Weights of a small masked image model.
Model: 3.5M parameters, 48-pixel images, norm layernorm, activation relu, patch size [2, 2], depths [3, 6, 6], widths [80, 160, 320].
Rows from block 4 of a small masked image model, named by matrix and row number. Rows with one number belong to one neuron. Each number is 200 + 30 x the weight over its row's rms, rounded and kept within 0 to 999. All counts start at 0.
After each neuron's rows are labels from the 100 images, of 14976, where the neuron reaches its highest value: "patch colour" is the nearest of a few named colours to the mean colour under the peak; "strongest on" is what is common among them. Only what is clearly more common there than usual is listed. The data: photos of plants, animals and fungi (iNaturalist). In brackets: how many of the 100.
# fc1: MLP up (model.blocks.4.mlp.fc1.weight, 320x160), inputs 80-159
# fc2: MLP down (model.blocks.4.mlp.fc2.weight, 160x320, transposed), outputs 80-159

fc1.308,211,232,214,232,178,245,210,219,165,171,220,271,200,159,217,219,212,217,199,177,228,124,193,233,189,194,193,236,168,254,191,185,174,221,177,175,188,203,182,152,193,244,252,158,180,199,193,236,192,230,235,186,177,218,201,163,151,169,249,169,199,260,226,191,221,215,202,179,205,207,207,251,149,205,168,141,245,243,188,238
fc2.308,167,175,211,162,186,159,163,192,185,191,223,148,188,242,175,109,194,194,208,217,145,242,198,179,230,211,160,135,228,160,201,192,208,158,214,226,218,175,210,213,214,143,154,232,219,219,198,166,217,186,164,238,254,220,192,225,234,217,191,235,206,168,203,207,161,201,218,215,173,198,223,201,298,200,254,213,185,180,172,190
patch colour: purple (47); pink (45)
strongest on: phylum Arthropoda (79); class Insecta (77); order: Hymenoptera (28); text has "bee" (26)

fc1.56,105,234,97,195,225,212,217,208,197,233,206,192,274,163,156,191,203,180,214,243,214,193,224,165,246,192,212,240,170,208,256,191,161,215,203,250,184,186,230,234,191,181,226,180,175,210,189,219,202,165,174,194,156,192,214,171,185,177,233,193,177,188,200,196,172,256,203,225,189,143,176,210,184,192,176,191,214,195,199,206
fc2.56,213,227,199,198,194,208,179,200,126,205,187,156,126,204,162,204,212,180,202,209,175,220,188,191,232,207,234,280,252,192,167,188,247,149,144,154,220,188,138,219,203,158,192,206,238,236,217,150,221,197,144,269,223,199,179,198,288,216,170,212,207,216,162,250,187,194,195,236,175,262,239,195,218,220,188,175,162,155,222,186
patch colour: black (41)
strongest on: class Aves (83)

fc1.15,202,220,205,262,214,222,219,184,192,245,181,209,210,170,205,206,157,221,193,161,256,183,225,190,243,184,161,253,204,245,171,161,229,195,238,218,229,185,175,233,172,204,218,205,199,150,241,240,168,218,200,184,225,197,219,216,235,252,197,219,230,186,240,155,223,213,192,213,175,248,226,232,104,188,212,273,205,222,213,184
fc2.15,248,114,253,195,198,218,209,194,254,186,195,151,171,219,221,230,215,215,202,206,160,202,222,128,177,225,179,166,242,185,178,202,177,195,217,230,198,223,274,211,184,226,194,192,207,130,154,189,211,180,207,178,196,189,212,156,169,188,219,159,238,209,226,224,219,227,232,250,170,218,167,196,226,171,227,158,193,227,163,217
patch colour: white (66); pink (27)
strongest on: order Passeriformes (52)

fc1.311,140,237,177,216,229,205,189,194,169,208,196,217,236,179,218,288,163,228,194,208,234,157,185,199,203,185,185,184,187,238,241,232,155,176,175,309,200,140,234,244,217,209,261,137,225,188,210,183,186,194,239,166,153,215,199,175,187,243,221,205,206,212,176,223,199,212,208,186,162,229,165,189,257,259,163,224,194,181,214,183
fc2.311,240,182,232,165,169,224,173,164,171,193,210,172,217,211,184,133,218,192,242,139,145,208,231,218,140,214,219,220,234,146,186,172,219,187,194,177,158,210,187,151,174,159,142,231,221,203,191,213,184,184,182,209,223,135,167,226,212,193,186,170,149,248,209,266,228,212,213,170,170,189,210,222,190,177,215,183,190,191,245,219
patch colour: brown (71)
strongest on: class Aves (85)

fc1.8,193,228,272,226,206,200,301,222,190,194,180,226,218,203,165,146,165,162,150,180,225,217,196,212,170,177,210,164,218,245,148,199,175,219,161,161,224,182,183,176,199,165,201,205,178,191,209,237,224,237,240,205,189,172,192,171,209,173,193,194,171,126,247,199,211,230,230,196,164,161,186,169,159,166,178,185,187,212,179,206
fc2.8,226,171,192,219,206,207,200,214,182,142,173,206,245,169,201,204,182,211,189,174,195,243,231,202,143,175,165,169,171,219,307,171,210,242,221,181,229,207,194,170,214,194,204,188,200,160,234,184,197,225,230,176,212,205,138,210,199,209,217,176,175,207,175,133,207,126,225,150,223,196,199,203,180,159,200,165,225,171,214,223
patch colour: brown (70)
strongest on: class Aves (83); order Passeriformes (54)

fc1.304,237,188,169,205,243,207,215,209,245,209,264,252,242,213,174,155,223,263,206,271,180,235,205,181,159,138,236,194,206,212,198,200,233,193,230,208,231,236,203,233,198,159,181,223,201,203,191,233,201,215,220,200,182,187,176,165,144,205,220,205,231,163,203,153,200,258,202,205,179,192,203,135,208,164,155,193,211,212,183,192
fc2.304,216,183,170,218,227,212,242,214,190,212,179,247,208,177,190,213,190,218,170,261,249,180,174,185,190,144,208,196,212,222,223,246,216,201,212,181,226,195,167,252,160,215,243,204,202,244,215,243,187,192,202,197,224,221,223,197,196,197,168,236,243,148,216,135,232,159,225,214,179,240,194,139,163,195,172,183,214,190,189,198
patch colour: black (84)
strongest on: phylum Arthropoda (78); class Insecta (77); order Lepidoptera (32)

fc1.232,192,200,217,230,197,217,238,211,181,172,159,175,220,138,230,200,211,183,276,164,243,238,187,212,216,203,198,160,165,157,140,213,160,191,178,224,209,158,181,167,222,221,218,154,217,188,189,237,224,200,177,207,185,190,166,224,168,140,225,216,146,255,211,178,127,173,182,156,198,180,206,192,213,235,196,154,206,201,157,194
fc2.232,149,169,193,200,231,195,167,191,274,168,197,196,290,212,184,174,186,226,191,220,183,219,212,192,201,181,189,187,208,212,200,252,201,198,221,195,198,210,218,210,195,186,208,221,123,204,216,176,163,203,199,150,205,209,213,237,99,235,219,218,226,167,158,186,185,252,217,168,169,145,184,194,199,197,193,222,228,259,168,180
patch colour: purple (42)
strongest on: phylum Arthropoda (72); class Insecta (70); text has "bee" (28); order: Hymenoptera (27)

fc1.193,224,206,139,209,205,182,220,192,200,213,163,263,240,232,202,201,246,174,208,265,220,207,159,212,206,198,196,208,223,262,206,192,200,225,200,273,240,189,267,184,213,182,232,230,210,211,187,261,185,209,179,141,173,189,203,162,154,189,210,196,193,205,187,217,211,199,165,191,229,210,202,211,201,221,171,195,150,194,223,187
fc2.193,243,192,270,201,175,229,180,187,226,133,214,195,219,216,194,205,189,217,214,191,143,239,219,179,194,212,158,165,217,196,138,162,152,193,214,217,230,225,215,176,212,200,170,223,217,178,231,176,224,175,173,206,194,192,152,210,171,200,210,230,177,223,231,206,206,189,270,268,176,143,139,205,250,225,223,212,188,211,199,210
patch colour: cyan (35)
strongest on: class Aves (90); order Passeriformes (50)

fc1.41,88,218,139,232,194,186,152,171,259,232,198,166,282,210,209,239,183,167,237,151,200,231,210,176,255,194,210,168,206,226,232,217,167,195,214,242,210,232,176,237,222,205,182,175,210,197,187,207,167,195,160,175,193,214,236,214,161,203,204,245,237,188,253,203,192,255,186,196,202,178,195,231,127,201,182,209,207,151,190,195
fc2.41,202,237,252,210,192,220,240,190,146,207,188,243,183,164,242,238,237,203,194,227,212,220,179,172,192,200,231,203,192,209,149,189,193,229,129,170,186,222,171,215,196,165,227,194,225,211,151,182,214,169,208,243,150,156,195,192,263,200,207,178,235,217,172,215,132,174,154,190,204,238,207,196,166,186,149,173,195,222,194,179
patch colour: black (45)
strongest on: class Aves (84)

fc1.264,190,166,213,139,248,191,185,183,185,165,244,153,155,235,213,187,180,228,230,258,192,233,215,194,194,215,164,183,234,175,210,179,196,160,272,199,243,187,170,236,187,151,150,234,196,221,214,165,171,223,187,232,173,193,245,240,224,175,168,199,214,192,243,252,171,213,172,207,228,231,177,155,248,156,146,249,211,136,177,147
fc2.264,149,174,216,180,176,201,189,214,184,190,151,213,216,180,226,200,211,172,234,178,185,150,205,217,204,240,192,166,189,200,187,196,126,186,229,156,211,194,246,177,195,176,171,153,141,212,201,210,223,159,217,201,237,185,194,214,197,202,168,214,161,239,214,163,191,167,199,219,204,135,188,225,210,210,258,139,164,171,174,209
patch colour: green (84)
strongest on: phylum Arthropoda (64); class Insecta (61)

fc1.104,214,178,254,221,175,229,279,198,192,202,225,210,217,170,174,227,196,198,164,213,188,227,234,205,190,201,188,235,227,168,233,184,235,196,181,185,209,201,152,181,189,213,181,184,156,202,120,194,197,177,231,176,146,156,252,185,193,188,226,180,209,173,228,210,220,186,223,187,224,182,246,219,144,194,176,218,182,175,234,207
fc2.104,219,194,192,172,202,134,164,208,200,172,184,150,156,177,226,169,222,184,230,201,190,216,180,176,223,205,144,222,207,213,260,179,216,184,176,185,217,165,148,199,229,174,199,187,219,213,205,159,258,182,148,200,216,218,149,200,267,236,196,223,218,198,203,194,223,198,189,228,178,161,204,207,249,213,253,142,195,175,229,183
patch colour: cyan (42); blue (27)
strongest on: class Aves (86)

fc1.153,196,207,166,196,214,218,221,229,298,211,206,186,218,189,215,199,191,194,191,210,200,183,194,209,231,171,231,170,208,261,175,171,171,205,223,259,240,222,216,217,198,194,179,233,176,195,191,215,163,180,186,170,167,205,160,192,177,153,240,154,179,221,207,160,214,233,192,228,236,160,204,210,169,249,206,184,188,260,203,189
fc2.153,165,196,192,181,194,234,141,179,228,121,216,184,236,204,211,185,203,244,222,220,139,249,215,190,166,194,164,201,229,203,134,196,144,183,181,216,218,211,226,180,200,172,170,216,215,223,208,181,227,166,168,183,236,162,190,214,182,231,173,213,199,215,226,228,175,258,248,217,154,222,156,206,233,177,226,172,188,242,207,186
patch colour: brown (54)
strongest on: class Aves (86)

fc1.26,140,226,184,211,214,159,211,233,193,217,159,174,230,218,201,245,215,214,170,214,193,175,167,227,241,187,175,193,162,293,212,180,159,209,215,246,215,160,231,155,185,188,213,148,237,240,137,202,172,196,195,199,170,229,171,156,206,158,200,173,152,211,185,181,188,249,162,238,169,228,246,191,194,250,208,201,182,220,179,223
fc2.26,214,198,160,178,192,232,169,221,197,136,240,182,206,219,189,207,152,212,194,230,175,236,211,207,167,189,208,205,232,199,169,177,188,198,195,234,224,214,215,211,198,191,192,220,227,198,223,203,210,205,128,179,141,215,163,214,221,207,236,243,224,227,240,171,182,240,255,283,185,158,178,185,225,248,174,191,192,203,198,219
patch colour: cyan (62)
strongest on: class Aves (84)

fc1.272,196,167,228,163,197,242,174,187,212,222,204,145,220,251,193,195,204,188,226,162,222,233,224,149,170,242,190,152,223,209,207,144,199,228,222,212,211,170,178,205,181,174,201,168,213,205,131,213,165,187,248,240,151,217,151,238,220,176,244,202,240,213,253,205,193,201,201,175,200,200,239,179,163,237,236,200,189,216,211,194
fc2.272,170,270,132,223,210,161,190,212,181,195,217,193,170,190,237,251,218,213,207,219,232,198,170,240,236,206,147,218,183,180,250,191,282,223,168,168,212,191,156,208,233,176,196,180,214,223,177,165,224,201,176,134,192,214,198,211,194,242,213,188,225,213,132,174,176,218,217,206,202,246,198,222,247,179,206,196,227,154,182,167
patch colour: brown (49)
strongest on: order Passeriformes (56)

fc1.52,194,184,205,230,201,193,211,226,217,177,138,216,223,128,231,256,208,168,270,163,190,148,174,230,178,195,170,183,179,207,124,162,145,236,165,143,189,204,231,167,191,239,242,169,193,147,201,196,235,212,220,151,174,198,225,170,150,167,208,183,202,222,199,149,195,223,142,196,196,238,192,232,167,202,153,195,219,226,182,209
fc2.52,180,223,163,183,197,181,187,212,154,237,216,179,204,218,159,161,208,179,210,228,177,204,170,202,232,218,188,186,213,170,258,199,276,168,181,208,234,178,169,222,188,151,152,217,230,271,189,180,200,209,193,174,283,226,203,227,248,205,165,206,219,182,209,169,238,203,208,215,201,223,251,201,252,184,225,186,190,155,270,206
patch colour: pink (48); purple (47)
strongest on: phylum Arthropoda (87); class Insecta (86); order: Hymenoptera (28); text has "bee" (25)

fc1.130,161,194,169,184,183,212,273,231,204,216,215,309,261,211,231,222,175,188,209,244,223,179,256,177,223,191,196,193,181,164,244,221,226,167,235,215,200,180,187,191,208,278,213,217,194,205,183,214,210,195,212,178,174,178,249,197,189,170,266,241,166,198,255,192,192,180,176,176,178,165,179,171,182,209,220,269,168,103,226,228
fc2.130,148,190,188,182,223,90,126,212,225,177,230,149,223,166,221,141,229,211,240,200,177,223,183,188,216,199,149,190,207,219,221,183,140,175,160,211,229,140,184,208,218,129,197,146,175,247,198,159,236,176,154,174,227,198,174,230,204,238,182,222,214,191,190,198,216,225,153,215,172,168,209,196,215,199,207,127,204,223,166,178
patch colour: black (99)
strongest on: class Aves (85)

fc1.69,197,216,223,240,259,233,186,211,185,222,180,170,201,196,182,212,199,200,123,237,224,147,208,203,263,116,246,187,215,224,252,268,223,159,219,218,201,246,229,265,183,182,207,227,246,200,176,197,160,221,235,241,211,212,218,236,222,217,172,222,196,187,186,201,222,216,214,179,156,243,228,150,165,164,226,182,271,204,202,179
fc2.69,198,196,236,165,163,161,202,206,210,186,224,177,183,193,245,217,199,210,263,152,189,195,185,225,199,253,159,162,157,173,158,156,133,216,258,212,197,191,226,158,229,206,190,168,190,189,189,217,270,142,195,186,206,211,203,200,174,157,210,211,171,234,257,205,148,211,193,203,212,163,156,243,230,221,220,169,179,203,134,234
patch colour: black (86)
strongest on: phylum Arthropoda (80); class Insecta (79); order Lepidoptera (33)

fc1.249,181,217,219,228,207,221,221,231,238,216,169,202,216,98,225,251,194,170,259,134,197,143,211,196,196,159,200,235,160,233,158,201,151,205,143,170,204,174,184,175,231,235,247,126,181,174,224,205,237,218,234,124,205,192,229,167,177,146,189,187,176,232,193,203,203,209,137,163,225,169,213,227,143,206,188,178,201,238,222,236
fc2.249,208,191,170,161,180,161,171,217,192,222,233,169,164,217,195,158,192,180,222,213,198,174,175,212,242,231,174,171,172,158,216,199,241,176,231,218,234,174,193,229,195,151,144,206,213,255,190,195,213,197,193,177,275,231,216,210,195,226,176,230,227,178,184,161,210,228,203,219,213,163,238,209,245,204,232,204,187,204,212,184
patch colour: purple (49); pink (43)
strongest on: phylum Arthropoda (85); class Insecta (84); order: Hymenoptera (29); text has "bee" (25)

fc1.113,153,214,186,228,250,194,210,207,176,187,214,224,217,177,201,292,182,222,162,199,240,200,201,183,176,168,172,203,198,208,249,185,219,200,200,184,220,229,209,206,180,212,245,118,178,232,256,211,176,233,218,180,162,246,242,181,209,219,223,208,193,229,219,156,185,169,195,206,192,203,228,188,177,196,197,228,216,217,197,164
fc2.113,188,171,197,190,206,249,189,221,242,148,204,181,204,189,217,199,150,226,185,199,196,223,206,198,139,201,186,163,205,220,201,190,183,211,221,205,184,229,208,189,217,238,188,174,112,169,210,216,192,215,237,191,178,212,144,236,150,200,189,189,206,225,245,114,223,103,219,179,197,122,209,207,217,198,199,175,202,215,215,210
patch colour: cyan (55)
strongest on: class Aves (91)

fc1.40,192,203,181,233,245,169,234,169,196,179,173,203,174,183,207,192,234,166,191,207,244,174,146,226,246,194,228,190,238,272,191,203,239,164,191,187,211,172,210,227,231,148,222,200,199,256,180,190,223,237,248,137,186,199,165,164,140,184,144,176,235,198,206,181,182,234,177,183,230,247,224,183,187,177,205,161,206,190,183,165
fc2.40,200,176,175,184,183,262,192,221,216,152,230,199,184,227,199,194,148,253,201,206,148,237,236,187,205,213,155,198,175,183,184,177,192,216,189,159,217,229,233,196,196,222,172,219,215,158,204,211,194,174,175,243,213,223,198,213,207,186,222,239,188,207,235,170,128,164,244,199,187,187,172,203,248,252,221,239,175,184,146,219
patch colour: white (80)
strongest on: order Passeriformes (55)

fc1.105,192,179,174,135,131,213,150,245,184,225,241,156,197,227,231,203,192,213,255,229,200,175,181,158,256,210,156,237,209,187,209,159,227,168,188,235,184,190,258,224,231,191,225,174,200,212,190,184,218,227,160,222,179,255,217,155,165,246,281,234,215,248,253,214,196,186,200,202,270,237,249,161,214,191,249,210,242,231,195,186
fc2.105,239,260,173,215,189,159,236,212,163,239,165,200,194,180,217,235,243,156,206,197,229,174,157,209,230,210,203,112,193,206,255,162,214,201,231,202,200,190,191,203,210,166,190,199,221,254,183,160,205,207,247,186,203,197,201,213,209,192,218,171,207,208,182,257,266,179,154,131,223,241,246,213,206,166,210,182,177,168,272,183
patch colour: pink (52); white (33)
strongest on: class Aves (89)

fc1.293,183,178,135,192,185,203,193,173,178,184,261,198,281,240,191,215,207,222,211,220,188,215,235,149,131,234,216,208,186,212,224,227,185,226,241,255,169,245,199,176,178,178,232,183,153,212,212,212,240,149,160,208,129,152,226,169,171,191,279,222,226,169,215,210,202,219,179,222,204,177,219,193,180,202,150,258,205,214,206,229
fc2.293,212,236,222,207,210,181,196,209,135,228,163,152,161,181,201,185,218,182,207,210,235,190,151,233,223,204,163,195,211,198,195,176,233,165,163,194,207,166,136,210,232,183,190,157,261,272,197,151,225,215,199,228,208,225,184,187,272,229,196,179,173,187,170,241,211,222,171,178,171,252,257,211,242,171,224,118,191,181,206,165
patch colour: black (62)
strongest on: class Aves (87)

fc1.25,194,201,185,181,217,159,137,197,227,127,205,220,229,189,235,232,186,169,229,200,181,199,230,189,223,185,189,176,161,197,227,250,200,213,178,189,182,197,228,196,198,187,167,168,234,182,207,127,238,182,184,186,212,243,191,190,188,273,227,231,211,181,212,153,127,154,186,218,191,194,210,197,171,248,217,232,198,182,160,175
fc2.25,187,233,156,219,210,170,234,233,176,222,187,219,143,180,172,225,141,138,200,183,248,165,203,245,215,188,250,198,163,212,261,217,261,190,227,156,211,169,135,202,191,218,220,153,203,242,217,217,179,236,173,168,173,251,224,193,174,200,217,183,182,215,189,166,282,153,196,203,223,193,228,186,151,226,129,223,208,175,217,210
patch colour: orange (58); red (26)
strongest on: phylum Arthropoda (88); class Insecta (86); order Coleoptera (28)

fc1.42,192,179,203,240,186,247,236,202,209,189,198,224,188,146,235,189,183,217,238,146,201,140,211,181,189,197,216,233,184,198,195,196,177,218,135,240,165,185,173,173,207,214,257,151,180,153,193,182,234,219,201,212,225,206,204,154,254,135,173,176,146,257,164,207,201,229,201,175,158,205,229,241,151,234,228,219,172,195,222,206
fc2.42,208,207,148,161,176,162,195,215,201,226,265,199,213,228,216,182,196,186,228,212,194,181,181,199,221,233,183,142,177,161,166,185,194,182,207,184,228,185,218,227,205,154,166,180,211,253,180,209,241,185,172,207,263,203,250,196,197,218,190,259,233,187,215,169,151,165,192,250,214,218,215,212,238,211,214,212,174,226,169,181
patch colour: purple (54); pink (40)
strongest on: phylum Arthropoda (87); class Insecta (86); order Hymenoptera (27)

fc1.285,224,223,157,159,237,157,189,202,168,206,193,239,199,254,222,186,196,235,201,220,210,193,177,190,221,234,217,252,213,195,172,153,196,209,210,207,173,143,228,256,157,186,185,223,137,253,137,262,220,240,225,188,183,186,205,206,190,238,235,224,253,131,165,230,183,196,163,227,173,194,181,150,180,209,183,184,275,184,193,162
fc2.285,185,182,278,208,176,234,251,237,216,191,166,206,231,162,196,175,188,193,203,192,225,213,205,217,232,224,188,280,162,197,198,174,193,221,159,169,201,191,160,219,220,238,198,193,201,139,204,188,248,198,177,187,154,246,199,197,209,185,287,193,171,205,231,148,160,127,198,153,206,170,187,193,219,202,238,185,187,241,190,199
patch colour: green (63)
strongest on: phylum Arthropoda (70); class Insecta (67); order Lepidoptera (31)

fc1.244,151,161,210,238,213,183,175,210,159,228,231,243,222,217,207,232,197,184,216,206,192,196,188,215,194,182,209,210,187,171,193,160,228,211,216,179,248,196,187,178,157,207,193,209,244,215,221,187,145,188,217,235,170,209,216,158,162,168,140,201,146,256,236,240,197,176,199,184,242,251,230,226,150,222,169,217,239,198,194,230
fc2.244,247,165,161,197,199,214,191,256,228,206,212,156,183,215,229,209,193,179,223,190,195,148,213,195,220,228,213,145,142,199,188,184,255,196,135,202,219,209,202,190,191,181,175,189,216,218,178,202,222,188,232,207,164,188,170,247,188,237,187,209,176,244,206,147,175,123,188,211,236,192,202,209,185,215,222,202,210,169,155,203
patch colour: blue (61)
strongest on: phylum Chordata (92); class Aves (89)

fc1.233,174,170,197,138,212,189,175,248,187,246,224,201,182,213,239,248,196,251,226,222,202,204,167,173,192,172,226,190,155,224,231,158,128,187,251,284,166,191,215,178,232,221,213,192,213,247,219,186,182,190,243,179,168,230,244,210,211,185,208,214,206,165,197,213,208,208,174,189,191,180,198,184,209,233,191,176,191,242,163,208
fc2.233,139,236,145,190,172,204,180,179,211,182,155,168,202,208,183,248,216,206,200,160,197,244,196,198,188,177,181,189,255,204,244,189,169,193,202,166,172,199,241,189,208,189,187,219,236,189,191,171,161,193,190,185,199,176,204,273,239,206,198,147,201,203,183,241,234,241,203,167,178,206,198,215,195,212,219,174,179,216,280,226
patch colour: grey (82)
strongest on: order Passeriformes (60)

fc1.4,180,170,236,216,180,172,175,192,198,266,216,228,254,177,233,161,219,231,192,164,244,125,226,123,163,242,218,184,204,197,168,238,238,142,245,206,164,203,191,175,206,178,235,204,179,196,170,199,196,181,204,188,196,206,246,184,176,203,182,206,192,165,164,206,176,249,192,204,174,228,210,197,233,201,180,141,273,226,223,192
fc2.4,211,230,218,185,178,230,193,188,178,187,213,176,189,209,199,235,180,257,217,182,196,216,206,215,179,226,159,136,154,187,182,175,206,213,217,131,197,194,229,194,206,208,177,183,230,214,199,209,210,209,239,218,197,213,196,207,203,200,224,226,181,236,239,146,133,156,204,229,162,221,203,207,200,214,185,210,179,184,167,219
patch colour: red (27)
strongest on: phylum Arthropoda (71); class Insecta (68)

fc1.157,198,208,242,206,191,178,193,216,206,183,215,187,214,150,247,133,214,185,206,220,228,159,176,185,220,208,152,231,149,240,122,201,179,209,171,170,217,185,205,222,255,209,270,131,204,168,189,185,212,187,217,222,181,210,203,223,199,212,213,213,203,186,155,172,223,181,183,218,198,211,193,200,185,220,224,212,245,239,199,194
fc2.157,219,189,218,205,216,162,208,215,171,224,210,175,190,191,211,219,197,141,252,172,170,181,201,188,237,233,255,194,193,171,195,223,222,184,244,182,230,165,156,210,131,172,213,179,230,339,217,205,211,219,196,177,222,186,257,196,175,215,212,263,224,240,241,175,191,187,162,243,193,211,218,184,147,206,187,191,189,202,209,185
patch colour: white (56); pink (42)
strongest on: phylum Arthropoda (65); class Insecta (64)

fc1.28,163,212,136,226,222,178,207,235,224,177,200,213,175,207,180,248,209,187,160,230,197,210,181,205,206,179,222,161,223,260,211,185,151,239,215,220,215,180,226,246,210,216,239,212,194,195,211,243,184,199,200,124,144,207,191,223,168,161,222,203,160,204,245,165,226,234,198,246,202,193,208,204,172,250,182,208,201,231,199,175
fc2.28,214,150,247,196,186,227,193,160,202,169,193,175,209,221,191,165,236,211,213,237,127,238,221,160,170,195,203,182,266,205,151,209,182,176,186,217,228,226,197,194,176,157,202,241,234,202,199,176,217,173,191,172,229,130,181,217,194,226,148,213,235,233,196,258,169,217,253,256,172,165,165,198,228,167,201,167,200,198,225,189
patch colour: brown (54); black (44)
strongest on: class Aves (84)

fc1.111,195,206,234,226,142,162,219,181,201,248,229,195,197,178,198,221,169,200,231,236,177,229,205,147,135,195,229,232,156,250,239,201,210,227,163,250,213,227,211,219,195,247,236,182,207,206,275,218,179,224,231,186,183,224,227,184,247,159,212,199,236,195,184,190,203,202,221,171,231,149,216,169,204,237,159,134,223,171,200,189
fc2.111,217,149,206,202,204,213,205,198,267,165,176,179,272,177,182,174,215,200,227,193,183,192,209,203,164,180,204,214,262,235,165,224,217,156,193,117,235,198,227,192,205,232,224,178,189,200,274,194,191,203,160,176,160,180,188,191,144,219,231,235,208,202,184,194,220,209,221,262,182,212,179,198,177,198,203,127,188,276,188,199
patch colour: black (77)
strongest on: class Aves (84)

fc1.250,199,176,224,182,187,203,132,190,169,198,194,189,189,231,203,166,197,218,261,152,215,209,201,200,164,187,194,277,179,212,190,194,127,168,201,248,202,151,171,198,208,229,179,205,218,246,209,190,267,183,201,217,164,170,219,250,199,203,239,215,271,180,135,227,189,282,140,209,188,166,223,189,165,239,220,181,203,206,136,213
fc2.250,131,220,195,197,183,174,168,175,219,162,192,208,235,212,175,193,204,223,184,184,187,237,209,206,195,197,174,123,195,207,216,195,73,171,260,228,179,203,199,212,199,195,197,195,179,206,217,212,201,186,254,134,232,196,222,248,166,174,212,207,195,192,239,206,138,214,193,180,162,211,191,189,204,213,197,183,208,253,209,217
patch colour: pink (36)
strongest on: order Passeriformes (56)

fc1.292,194,174,204,206,274,166,194,180,231,225,214,199,200,231,216,205,220,221,164,218,211,212,206,194,221,168,135,228,191,213,193,148,196,213,186,191,191,142,212,228,160,133,170,178,123,197,184,190,175,226,205,165,200,162,190,215,198,243,231,261,243,193,166,210,218,270,177,196,158,200,232,177,204,207,190,219,204,185,150,192
fc2.292,99,236,148,220,201,236,208,224,223,162,164,166,185,151,212,272,144,209,204,213,199,229,212,219,193,182,177,264,206,234,229,194,217,199,171,212,234,174,235,192,215,245,225,147,197,174,222,156,206,220,178,210,234,256,192,221,240,170,197,182,202,232,188,150,213,269,222,224,165,208,190,203,193,218,193,167,145,177,187,226
patch colour: green (50)
strongest on: phylum Arthropoda (86); class Insecta (83); order Lepidoptera (32)

fc1.180,219,249,190,206,191,216,214,206,224,186,181,315,243,180,167,231,195,184,216,183,224,222,171,189,170,199,235,219,221,211,224,270,163,214,218,223,188,213,116,181,232,236,208,202,197,164,177,235,236,191,187,181,168,202,210,200,190,163,241,209,222,200,240,187,185,246,254,211,216,187,206,212,170,223,203,257,199,177,190,168
fc2.180,160,181,312,197,200,130,209,174,192,194,177,139,214,184,195,181,261,221,222,211,133,240,200,181,218,200,181,194,251,195,174,167,208,176,208,204,228,194,166,200,190,123,180,193,200,247,210,159,222,192,236,192,220,186,186,228,259,198,165,193,207,208,155,253,201,205,151,176,187,163,256,211,225,162,183,145,206,172,230,183
patch colour: grey (81)
strongest on: class Aves (95); order Passeriformes (59)